A small sound classifier, trained from scratch: 15200 steps.
Rows from block 2 of a small sound classifier, named by matrix and row number. Rows with one number belong to one neuron. Each number is 128 + 32 x the weight over its row's rms, rounded and kept within 0 to 255. All counts start at 0. Numbers have three digits each.
Before each neuron's rows are labels from the 100 clips, of 14848, where the neuron reaches its highest value: "loudest" is the band of the loudest frequency at the time of the peak; "responds to" is what is common among them. Only what is clearly more common there than usual is listed. The data: acted Russian speech (Dusha).
# fc1: MLP up (model.blocks.2.mlp.fc1.weight, 768x128), inputs 0-127
# fc2: MLP down (model.blocks.2.mlp.fc2.weight, 128x768, transposed), outputs 0-127

loudest: 250 to 500 Hz
responds to: emotion: angry
fc1.272:106117177155130129118114120121165154067139097178120138150112126129137098145170142162173133127213125108151144169089144131123138164121136094067122172131114125071093073137168177115113133077112175051128106109103141139134090119154157058178147122069112145150163122139130089126124063117116146146115085168130127190145129177209162064102108118102168150090119112160093135083153070149156108175088
fc2.272:143143113163110190128173122170115096116080149099119112161097100111138126144162122112117080120129112134148163137058107134094127169168128121136054152074145116146121140127176081113157158165179175055064197129115100166173166164115109129154142141156167104143148148098119128142073097131088127096041075101143116162124121162113116083186154181103115095157151065181144156076100100142126138144144

loudest: 500 to 1000 Hz
responds to: emotion: positive
fc1.415:133164124136171173140040166145152130163102113148150141074130131125154081065074162129162147160143119160140080104152118115118120158095074138122122162122142122112044178123184137103151111103132112064164136107135038172113117106119102192157165110164128136113146110126131129158073103085163123136056141158096162088114136123108117085111174102145154140157144158176078071111129168124193167132139
fc2.415:211187125145108154141117157107137099118164148134212145131082093131104132122094139160136155167112096125165109131104155108170176130133206180131061111173110104132125140181105115114151089141179191133123084092165117129076152143113127169155159091139148108088121103105139158118114152138134162142073137153122161149143182144162113076087106120133078102218180073126081095158180122139123138108158

loudest: 500 to 1000 Hz
responds to: emotion: angry
fc1.605:044128107105056125087144116143160132144114208123141169160079141132098111131180129105189191108161111121113097110091093140147119160122157073053156087169114091087156174078108179086116131110176133165138099164115122083150132115151135132083094098180129132147110126143142155145141100125111119107124167062136138195140145139148134116188125164151101135207126142138115144075111172134082128093087
fc2.605:110103200124147091168122137127091140102084140159128103116121118120117124127120149153140125117112149091121129138132142139144123136120118117110129149047177110100161100211156115105107117145150134083086136060132155132148117095191055160153152136085111118069107129138151111040070083133144165154188144084062122124067121131045145111157137099162074107090177076157129126213118135122142117129118

loudest: 500 to 1000 Hz
responds to: emotion: angry
fc1.576:124153123159126136103128124136167159198127138120090121133175167100131094174100152124074162163128130155089060163090048112134113133161115123076048127136123144084153119141137148115201146110101148146158118147165186126094138154098174156085153130086164098178168130061120131155077092107155130059124156109103075122140100123085202103116174143145104143178098145087096090118129136109082169145109
fc2.576:122165071157139082129120158176138165129125127178166083105115146082124113092118169143089069093080087156114111153079095088101148136121162138109162077121082122089121078131138181154162131094152143046172165145122101150161154154100154147119134086094135101048103107079164125112109181132138112151075135138067154117110112068162118096135172103132120130117122169156155176096195087147098168160101

loudest: 500 to 1000 Hz
responds to: emotion: positive
fc1.450:170189171122134174153106102198111151107168131133106077127100153147089098142103122147096128166101081125126141128102127135104156155057153162126100137132095105089106097140173135148062138097084162104127120127128035167120138180196145148104136112075100133121128183129142146124048114090144159144133163132150038137191139096135123142112162148161151108149105136148152127138150130218113115077083
fc2.450:125121123137129177133160105094130168069087096156184134127145079160100171087101132162074098155139133091164131145097146110101103149163124128161102136132127116123138127197113150137149160094123158073147132140150105121136176124073170114100065060110160089085098122104159102204136131091144190166132144085090193132055130135207140146109130080195136166125106108130159144125190140121101140105174

loudest: 4000 to 8000 Hz
responds to: emotion: sad
fc1.241:158129101084132103091092075125115079118140135153129143105115145155141066157157104112151146146085108122174050125136122141131112097082098148173155118097149083138138115107141161153138131121079159178091150155099047142117170092128127179136140167200165158146211151150173111115162117178121099120054143118087143117185052143185097183092106127131111134131170139142187119109099122099164097156116
fc2.241:151153206089157094167160129150069136127081142092180158061137137151094122162135148098146066114137135124144133134121122141150127067048113129159126053115097170138121144174111132125170108125107151098089145142168105137101141106096148104122103040158125133077184091132154169168143125112182157149092182131127181104146088126163173121096089098177135166103124098150054123137147091145087131153108

loudest: 500 to 1000 Hz
responds to: emotion: angry
fc1.617:190126112108102153065126094159144143136127148112171167144118056079176156120076100123102128140146132127145071157098127135093116098074146079171123145084122125125133150096083034152190080161088079107105140179117219127098104118115104137199137126129116161153098133119077145132125099094129144144124099154120113145150158096119145068094188147147132129123142128092077159124060147093159137077116
fc2.617:153133120137166144197149096109170137147086101062119131176085116104169083119118124158157078158092052142135123142076102152114135091112130077170127082081104079161130133109135095092128085116092116135187153143128132097094081205092091082087152132153146125154120167110136111189088148138169124106147173096081106108168130197188114165128138150173104114191126110090093101159141079123128145134121

loudest: 250 to 500 Hz
responds to: emotion: angry
fc1.661:161099155149189112099149129126082178066123150167129128209120122127143156175132116112111152146092148130123165110082132133109116097070120124133092085102163111069133149092080126145161114160176131120058101153102152050096099152095239161138159174130148132180205121122107129092182150142130124153130092126116066151170159133116167125176155128167143159145130143116127160144178120158142088116117
fc2.661:126131069108146089088090182121167123092083144128132123102165093097108122128082080155128161119118111129139113125173174102184094105124110083103111137124092039129150114102134088159118109140144068156142152141136141167142050206120143094165141176105131153126088125160071099105180095122073139107135098063111093062141122090157113174224120132155115144086110155118182110130104127121119149135101

loudest: 500 to 1000 Hz; 250 to 500 Hz
responds to: emotion: positive
fc1.503:160122154084087075132140153101152127149080068117156130110107190133129166154068095126140116186128071133116112134115156077028104157130129148102135088077088089153127153145106127175170139124135119134129156147067147188137127096146118106132147148184051190140100059131071104127155109147107080084150139123126140124115122179128147084119161141141141094144069189072124149117113133082111086116113
fc2.503:086153092080142160183141124140112166146161112129153147083161151143134121130148134207111104169121139101162122130199086169027163110126112125133111054162110136143155152162164127178182114128065159133134124137112171160162149077085135074119121168188153123094146122088156135129151156075141097171152107114136200110138145113102088084129149111213151120151108126147139132084173120141100134079132

loudest: 4000 to 8000 Hz
responds to: emotion: angry
fc1.32:104188112093115107102161154107123138158051102066152129118064085164120148082137130134146075089183086113105147112146114116135141107089124033133114138059166137092121141071127163122096159142130136160144101118169138121179117128069082112100089176091136136116102157123139169133136113162132153095112107124164084134117144063041120155181122153132082102103115143195102140093114142149184143117084
fc2.32:156133174140084085126071163129128167080095178133148121121126156182148138093093173152144154118120123115075096114123126139147093145108117167144139114108114120138172160253067183096153102126168184070071087139080129127179139090138096110117118172109157074064150096079156146132133100146150148120134138124133105155071129177092156089166157124096111128141111124169113090182147123152079091131129

loudest: 500 to 1000 Hz
responds to: emotion: angry
fc1.498:121132099142144166090174180114117123131171113115128118181134145066128095079126139135195133077098101118131085107094132120147108129107137118103118181103071127091092097166135065118127173150161103115165169147137178096043084110151118182103212131115121143174128112116125100166127135162170151103126156081135137177117113146106131107104120128058180133081095094154101189138151136056077144182142
fc2.498:083103133066107104075159127112152110104107124092168126111105142103152133166132181103141133142118123122137155149136119100206189111137100144142126157109125054097080153109116162148117134118122150110110168169205083167142159119114163148117096165175081119142135115100155073221142166134114138107144163164190106100160086110071125152135136137177068104036164108140162156112125077093152117119168

loudest: 250 to 500 Hz
responds to: emotion: positive
fc1.577:235120153105146156107122177098141068108134159123121128169175132119150149142120122135137095118141116122167096140147128138099180114173128096159168124132100149126113135150129078146147156047086142170203161119139109121137088120151168137236120130133114151057171115124124137108130113093123106092170118115131090070098189132128130111152200130190182125071082109101131150144119180179123092121124
fc2.577:103109126082148138114101144135153174157075120111158152067127119087167100115161201166156046131114159123123149094167070130136126095099225115150110104120143134195109078164100130168189179158159150082120096152116144101175139097078064163181154124131106081107109109128079163098128089094092111147076115156156115136098139121146150126136125116091182103172100119181141082134156133120158122134137

loudest: 500 to 1000 Hz
responds to: emotion: neutral
fc1.26:115102104050120123127180032108099107154134111121185121096121142068170177129093126116182150143106107084104149094148124159117113141142112056043176135135173116066132096121153150150106124119133159089112105122129093071094064067114096118096130179171127116160137124106092121165152155109156114179133111125169137137143108148117182143148119113128169155167123120135119071138146151158026126129114
fc2.26:157077129079111116112109151106108178096093136106160162146190104137142140124064180102078090088143137089181151152157133069147135139101055089090121122163121154120161172207104170159119141098109131107104124187125070107161177116119102148082134149066176106113137125096138132161117150145055121163103168105094173139122130091105093087154152166139131156107160111216116146122156137157179134127143

loudest: 250 to 500 Hz; 500 to 1000 Hz
responds to: emotion: positive
fc1.109:102109189164079104129107131173162177138102129133127141162077086106096097144158104150097104117140132121119065117100137110113123152144141122107137146113104085025152155148113076125171144109136120189044082103129041140114132143130130114101125134111179119116204130096130085117161097141130145107106103096133130134090171136131205137150115097057109149206146160135149171106158090122153155108189
fc2.109:112116168158147151097101142123058110082135095157082151174148151164120145149145108185110066120092128075121105160095161110167096144147108064124144187102098049094129197139174126150103133136184103117085186139147062151138136144171095055120153147101122124156101142137114116150035112117177096087168156073114092126117118107128183117125109128152132119146066099146157107153150140123140146123168

loudest: 500 to 1000 Hz
responds to: emotion: angry
fc1.38:155194121120086165109139185092142112158122094100140116128156136126142151137093116174221178147121137150117154139125138175137115140140161161042125150079139078154069159160127210116102105071115144109086135096082122161158088156107119125107086102129110193117122164154143110163122086143085128089106097085032160145100121085185138116135133066103107127122123104130112135111152102123112133104059
fc2.38:092083126093085161116142136168144111088155173117136114114082132174153131146095088167134054150115167107143157146111109126167093149137119126105119088124071094142111158223126138101186090144103142114157149089106115129147125036139118074140176107142140117176163145063101123152080101153131179136111123121080173144170146184114111045096164152064111129111119146161073127133175129137176140123123

loudest: 500 to 1000 Hz
responds to: emotion: angry
fc1.87:102133132125131139119146167074171136164091111143102151143090119139177127202119145144168151175136140087180106167161108072196137168130107075160103118111124081099062109112192115052124091100120114138148103130185151135171166141068103138129161020129127083146122182146126134150142079119117135064115134123119126127086125129062122109159158073135086087111144110104157110098166115108125108100113
fc2.87:158132169155141095126067141161110120085073169099118131076134150136154118075111220136136105103161081140073132126090156174112082135103159136110095130130098142130153144225110145150158115136145158090126094122120131122152143116157115158138140122129140103016144103098141130115084119194088107138105140108112135171057148172124145084166142125141105117101215115162104099143193117130108077167141

loudest: 250 to 500 Hz; 500 to 1000 Hz
responds to: emotion: angry
fc1.49:136135099137085063180140124120132115121099193121140141112127145123112152174110101097124171121106133106134120150123126082145121144129107104101176134134158139078150164070109177114096112089144107136102188121113143107083120144111186152126111140119151155234091149158190073117146075115086151140127191107173172146148134066132138135180092113090035177170129180175077117112131080100156110116103
fc2.49:157159151074060096130077107120107108144184151101119100129104107147169173127111123147135090124129142076136109142155071139133119123116149122118174138112121134115176115181097176120144071087130113069089055181043117134083124087156141103093148104120115138131064086125179120140137129102144169162116175109179169135103175123048144088167149131093159135138123129096186155162149084126101081078099

loudest: 500 to 1000 Hz
responds to: emotion: angry
fc1.598:140140127075141158095089091168101164137185115147182078115163146125106107161161083133106132123109094153183150148112109091096153121075189068166106158108135137099170057076145139122165146104202139128119185152118113107069156117161074131071195143171175141113143146121140129073138092125167125116125158128175134156125140129134138121090153100083136171105125132106079182188199147130144099108121
fc2.598:119129164094154156120192140131104069138151115119162078163143112124150145141204122182140125147212156128148134089121143141149145130096084098187121059128153107122135115119187148139111093138121100133114097107150108184140045088091181132141131155111063117132123183141118129182138090195145137159150120135133082103127136110133142186104174095150077078135112064118145175071140185108163109096146

loudest: 500 to 1000 Hz
responds to: emotion: angry
fc1.60:104084102137109108164124090153135182213180172105139167150123109079100099105152179050148143119164160160105136147084080100144131180161092076117104147093107122077089101116196163130135142161143105123115115147153149159103088157154123168112144128087126086115146095123121131128121125167125096115098193072117120176137132120105082157115165136100106075143132180111116141120203111066083109059095
fc2.60:116109108094124102139184174117096116155091127118137129107083133091097163137119164102124175147096142108078123108070122075160108153132132139162159183156095112136098081096187096098111111082131101098166192170213137164213128125165118166127055086112085130125158112080151116128126137136104144125114203117119192113104113180155129182119165115129144097079152147141133161126171076110088141137176

loudest: 500 to 1000 Hz
responds to: emotion: angry
fc1.694:166188199045151143132140126091163166137133095175107131149076096095158093092135104139139137153111129129135104132111121123161113171146126123082083151146127070104111118146197106174112122101074157107152138140123119086126111128150108192134142130117136132186126136094146142114165141110097166106094146138132095153184177066120125204159141106123100085074125071142078123080228152134134139061107
fc2.694:145107139098105161111090116153155090125116125125167136063103144133141129126060121135142109108130147169165169124108125137140104146149175113137112095105111060104143126183095147118118142105084169091075140112153138191156122087046162127093137102070186091074129109057088139190140083125187179126096157115110145166147073124132153116150137170121091165160185140166147121131187121142177096130200

loudest: 500 to 1000 Hz
responds to: emotion: neutral
fc1.330:145104092093180136112092142190093105108132126171137171127174135110115108065122157098207148184072150144114199125119111092106130148094123113158104186189114137146075170158113106104086071166144198118130129082140170159157085130122138114138137124106069142124176118127164139102173084126134145158184103126124122110110080166100131085133091130201109149118196132166065099099097111150129138135136
fc2.330:150069124159178116131129146113111197124111103124140153127117169086066195168114203157211068090172113106109109142110121123149150101124109217068109097143134151098114122183066168086103089153117144124130107102107131102135107135159074152157132143126122130121103075117084117132169132089163127184125114149091110143158108122099109076111197091115132123177121114137096101158120106097082106174173

loudest: 500 to 1000 Hz
responds to: emotion: angry
fc1.161:154156083124125109128110085143124130168143128150139107171134140127109123095041153139094170153180175127103123123119118098134055199177179033103141164123111091133090151140139111173219139119123159136121110080152123147106134116166141150158092084135111102184100098157106161168083148129134102219130142145113162139120137073145150121191114139125162105171123133136125218112139119127127079132159
fc2.161:167143176112124140150128053124127197095091151164159084167185112164105149102123113117090156152134163091145152127112109075176146169150191074093190154097111142097146125169103155149105086125174055175148134072188127122108107092169139174161149099135125164116120127110129099198122124104126113139067172136132135137105129136164143162100172066154139130146113149140187137174205140113141148151132

loudest: 500 to 1000 Hz
responds to: emotion: angry
fc1.390:140109124141095111095120130089094164176147122157116091184137101056208141125133126151122145132088164144160140141147099136124131153128166119112097143080142108099116142114112156093130097130105095192144141090084152182103160134093163126108162112147096116101135115197166128096128040187136042052148127096108141102054115127119126139144149153124106113101130125208143109088106115116067184088079
fc2.390:148152193176143091140106149152088181060105195138162116094110109137171087070148208120133098152122119148093122171087148157130082163135145153075111125126120085141155169199146129124164114119145158087085115123128132131173159088097122125106138136092165089103178079103165132128132120171124129136101139120074095150070140179137151068154175153108136135067172106199093077134162103142133132143152

loudest: 4000 to 8000 Hz
responds to: emotion: angry
fc1.243:120150146134147146126119144103077107105173064144155126071122155215106058089153073140141074192121158137115123148169140110083092123054071067113141132066151155124118150140104101147191157160118096111104148037119222058128129138097086150094135120116144100136109141129134139100133111118142118117127139114151106127137101174187135144136111118102066127133177134110147174142154167139088127124112
fc2.243:160163112106108097141059153091155175096096176127107105146100165149130071102053146154099072147118120132174130058094097150128130095073084130182137152091140113126156153157105169138083071144092116093135121112093130087174166157116106093196120131060154077145144117145109118153149110135142155094166094204126154101108145171181178135109154090126146080122133158142073118124151158124143182144106

loudest: 4000 to 8000 Hz
responds to: emotion: neutral
fc1.282:126142167119156127170154112088122122120141168185155156144156138080173118118122053135099151179123103121093147124129100135095189095134123080158065177152181134101088147085098153124064124132111146082081070102103169106122191110116098097147162132103143123175152113086122121168145098111077097134180098093149078145123074126124162130131116115146153130182176099092124075207130127153128110149048
fc2.282:166163219157145120153120114119119138124101212109142125114142162095153081175090133158180080090136129156120102150126126129154136145076116113110118151156135116108146158204097145096149151109127161111127065135082112139226127112146106108132178096134137072083166068077135140122116121143090113134117093092075149203137116141108132163153127110098107097078135095158162110165165115171090144196177

loudest: 500 to 1000 Hz
responds to: emotion: angry
fc1.710:163147108075122111142107154110132150095183083125198101104133125121137123116137109081135070126082158157147118170125091141113101182065086088149118173149140130145112127134096091166199112150130128094119136099120141090077086090103152174089056135110091134136126108096155100141154114182130102108160183059097178075116169133138112180204106129123107142208108157164105142120081146178122099111146
fc2.710:165133174064149133105164147129114116115121146094123103173063107192131117145091137185089112136106118049138119074080170090151211103102106176138095139202060109127165143148126107175128098136156144097101071169150127118158148105175162106155108097093204097127096125137161130127140108101123094029095160132098138117155170138154169138133146088126158123132141129186127157124146128126127151111095

loudest: 500 to 1000 Hz
responds to: emotion: positive
fc1.252:103101067162142069165113175092130117175096132134139158177111176121093146152111086152158134178081136083137164120103136109171084163106133104104107141128098152125128124110160072149184134150135055130114099149139192074133160097102147212137165145193152068105110118129171133118072154136121094069115101128096110143132139067099155145121139121162099103152094164218122097132117087169117105147162
fc2.252:160137203144123163092079146178100147111124127135098185120142099190146115095123147147116119156167043121089187121123145137161101132181106118146110166138075142109146130174161114103156090112205137102094114125090164163146082113127085156158196113077131133127118066103139122136083146169076113124099119122144136140060094148093140078137164078171151102062205129144105082161120119139140115133129

loudest: 4000 to 8000 Hz
responds to: emotion: positive
fc1.371:148100187155168176084174085077126115112094098114159125163166126146143148148134116102181156139136199107142073111171113165134119134129139152071181088158157150132109123110156033156082146155122134122173120146174183133097132100171109133087157102083102090186094119162118156110143091135130048110124106129100106162104099132130159172124114171101125130179119143107157139155096115179075051090139
fc2.371:166186212133154104153113118124101162093113159152157111110113107131147123092104201160130082120145123117128146136132164172143130131124101137123157131126101115134150165206136112122153108112077133071075065085099127097174141132115088196175139147101154072067177101066103138106099135137139101134077126151075098166055109112147176084167170142115099160064125096141117089136153133167100119162159

loudest: 250 to 500 Hz
responds to: emotion: angry
fc1.138:113131097172126078128172152132157141129154119157100151191151175145103128151126093151113163128122104141100132138084139132163183168127056079078168164117117116122137123136090116125122175138126139103167222181156123127120094128128196204126151147103129088167091096072140112109088185155093118106091104128112110161131130160078144136126124052145105067149109138186176157097057095133073114132145
fc2.138:125126123043127125085121136164136134145110149146133106099123145084139075067104145110212137118142164134062151156084120170115163128188134172065205086103110132129124125150128133135093151106134063137118114167132075171173104117161105133118148139143076127166166094127133105095075159084156154080127132150113097100126085125113128168119193096129144162080163159170129172150111058102074093131096

loudest: 500 to 1000 Hz
responds to: emotion: positive
fc1.155:192180110136147153102107120085177077135094159137168138124132121126127141080129095161088154110159148133141186129116136130160123145103148087128198101096053139148111124161169180174102099153122133136162166171177094141126130156119091115219195139149101148081111118144171087174118156086148091108107163124085135083100141150131120110075166111153103166178110165166111052121128092190151091141135
fc2.155:155159184095110100233097144083139042124151154149136126164115133069102117107120143192146123130109116103142135103138098172146151093166170121165136057101076129131184195161144098167147127111189129107121095188092150092133105103121153134118187106110099124076125112186165155102128157128147124105127077138141126135113089109117193095134085121148143140134120143118103063176158126124134074144179

loudest: 250 to 500 Hz
responds to: emotion: sad
fc1.76:114146152134164104092091104128142126123135065120111107090148142178109127180167179082115164133126085183094086124105136121114156107072141123132106139107058136140181179133104114124178127112072138114160127165096102099151079146067141107134127125144094113149050128067119138151116135149181129094109103117104123168086057183129139125051140140085123146076129152070110147176057124156185094163121
fc2.76:131133159108130126128218098075110096114197099113136111189085153149082121167132121101143150088155182156173155158118086110158111115074121152163142112183142156167131121165130113111129175175144147188104100144095163109086135112115154140147223064124156172158131128098131119135109112106145113112137126155137126085144110102170090165154108115119172111062138084154167070096148183200110135174106

loudest: 4000 to 8000 Hz
responds to: emotion: neutral
fc1.50:160117186126119118086157184121113110055100093077159158122121161050092158141134158128140071075198102164111137125203162118079098115170171112109128125157140157140124163126076092161110090170111156148123131157146138155107169141132077155176097158114145110129156099077140115133127100152134130090121121070152041153109146112079134126128100118139149107062138121154105130109154042127175128080118
fc2.50:159077155147121121132069150161110134076093142159162102083154166140131128157071175138171074116140085136110112151075143156149105144120108197101156091134149099152201161189127149168171126099166158120098126145085108114167090070107070098148097167067171117092136081115140088123125135114179163103159199155121169128127127123073152147123113183126098154142098101139143120102157089150147192170142

loudest: 500 to 1000 Hz
responds to: emotion: angry
fc1.718:110156133090043165114104080136095132073163111089160141112114113139136181107104115159147116159098120129161161189105204136138130175044141112116129129125137110157125137130165146107138108117129117075144128147099162105137068153126146086140138090093144174114110082167142114141096079131165106082113139109043187169175130089163156088099100164103109017128114103137126111121168154110095092136095
fc2.718:165112098115154112110153055156145087105118193142130183123103117131136110088112131182123048155116130113145136161117106114151123167104125138155128105078097163120142123128098126125171145113093234073075132061058092113151125112092121137137156125080185120106140121111169158117121109207115160081135138121095154137119179170162124048096121163118119104160123138100122067126192145128082136103157

loudest: 4000 to 8000 Hz
responds to: emotion: positive
fc1.204:107139096156117185146160106118105072147109118116136138140184079118124165148159161127147085165138101173151107095151166064168186132136077127138117137064101111120152119091117126145157082163047092105116162108093140123083121103122083192123139177159076123170125150152114069056148117127127150150052087139133140121084130079198130100064176129105086146112152122125131157150133110161168162152167
fc2.204:156180136118122095146138093078113109081126131140173107153117118143085116192186125201127125153123118162105105127104142095124106223132151112154158069082064123103095144197089139129144148205164110127142139188126125157146135112151137094150149107081099148113123137084112213134123110103110144072124148152098088085170223137158143120134171101155134084119097115105113144152119111118105184090099

loudest: 250 to 500 Hz; 500 to 1000 Hz
responds to: emotion: positive
fc1.387:144087155118151145091173089114243134140181102081131153138121117100172197146131106108087129140089075141161095148173153155101127084114163131116170099101146071151097165133132185097160154070107081100123169152106144093140119182132077167122148091117073101131084125139143187076128138088183094102115138150149144150123101111121107148059127141157114067122137143178153164107096142135091146105134
fc2.387:145099129160237131150125111135153166137117107133153128083095193119114114086105149131091071112196176141184100210147101139125146133128102110114092123140119092141114116144089148102103126126133088135074139189114131129098168180154067115132150115148093129139166091110075151112185132188164114120143157100131158134050147141141185115107147198093101164116134123124127152138156155158097122210165

loudest: 250 to 500 Hz
responds to: emotion: sad
fc1.164:188107193136113103130110090189204154091128132109125107119098180074151127089148181098082116112196118166129072172152158130158116166106100126122152065074060121147066171132121145141134081100132155129151152162140116149072165096177093116116114116101104143207077128163131132165100132154190070107162097098140104147122115097113132102130160154153143157098129167122117115133128070084135140107130
fc2.164:224138120175104124131116139181082121125115180170161108101087156157117135107114112144113043123162084168184151140118161167151145150094171187085168107131104095132118155173201116140171146142173082166081124154144114085068121114083135073150152122116185117129123137127146102106144207101168092132135182161129149121086171119114154142172122142129135109095105110087152117090127108185148109159136

loudest: 500 to 1000 Hz; 250 to 500 Hz
responds to: emotion: positive
fc1.331:126086093043129113106193163168133126157101118104141131042120135120096133137130079097156193114166124133115126103126131164131095149143125144098153110115137109083112092142176134145116131122169134112077168143101103164136066158166120099176087097191218176138177133126172144216148086102143141137134140137167124110143141098178141135190153110138092114100144094217100145097150107129086125134127
fc2.331:167159121108136164145143199122136123089135104103158155151109116132155172162135120109107100109155148109162048125124123106138129109107140145160095113159219107113114043175180170115146120104155184110154183116111163143166156130194084133089170106132161153129109071132148054151078094145134113142158120080098143154118132150060106101150131155096044186165152133133095145127146086163137158127092

loudest: 500 to 1000 Hz
responds to: emotion: angry
fc1.531:147136098089179109126109094130106156110119090149110193171118130109100159142147141134103141129108127089126067089156119134144095109083174099109048111175075067135096130133101113091116107099176116156052117157125203113158086155100140130144147095133114077123156165189153120168114094077122077097073107138103116156148107078118132208140172149121148131191106139157153150091127118085153174069130
fc2.531:123214205134093154114131108147096157126114146131168139120129158145208124085113121158194129124102138136134133143122123157102121161169142118103125167089112146127119160157130100086191087124149092114099104111128147101138076111148098180140201141104115079160140044147194153096092113083117152181104148142113151123109086154139123167089126075109183160132170143168120128215158145097161177140096

loudest: 4000 to 8000 Hz
responds to: emotion: positive
fc1.719:147097197102118117123191160091190111121111064085187109147098115067129161158121070142080089160144162146076178124180146097132115134130082123116139171103163101121088079156101134136133114103126150147189101120169114150108144128059113154104219126125096186120130163166168127112159131131124149081151175150098068138124138162077119127126157131159096152104131156178113113149085113119177136119073
fc2.719:202158226136143128150087122144120131080120204141161128079121132139138128098113201162141088158160072137121116126120157164135111123103109140128102141137094115121160186240120169103180120136124162083084120105107115106168148079118125121110136111112148120093169079118149146136113159137143143125089144153100101179088129160104168068173129130106103146112129103191114102179191129139126113185173

loudest: 250 to 500 Hz
responds to: emotion: angry
fc1.571:142106148106132092148108095124107157150068133116136130118155152105119143131128120058113172119146093068106083145089110169090135135123126192116091127075085119124100109136129052105131120103196172131105167187123136146108054098128138127185124116100142154145139144120106118096159153077212130122066116191139180139128134236077156117106135170171103137156127124147100136083127128070162088108119
fc2.571:145167161109138123127125105155116116047058124196063175082087113074110147116209122142151054173099133110118116153116102098064114131137148146147081179134154114121114059166151127115116101119112104097091119153054121084130145114091103111114129122133181118070103142132145076152113176204124145115150119114119156163073131159110117153106170124141091154123139139139103108114169058133078138157144

loudest: 250 to 500 Hz; 500 to 1000 Hz
responds to: emotion: positive
fc1.137:153114087175121124108167177082132125156080128068113137151122179080161104136125143119139166098153127142097053152168124054075129115111170144129159092066060129168088100150088124179117113186172111124115123155132143115116147160151150097157096091182114145095143137076136106120128154102170088102131090105141125131138189073099103198128160108086142138152145176149076093147179129107148082171090
fc2.137:159140059110089131163071204144130112083136128141116089140098151166153136133137073144114090161131151147086167152147091144084133125166184076076106109133114190156135144158114161151139114139159125175168131132157139105162159090090086171113128110096133118137134152106093116181167118118111137160164109103063091181197101117094143166112163105139147136101105169191224098132157135147126082188110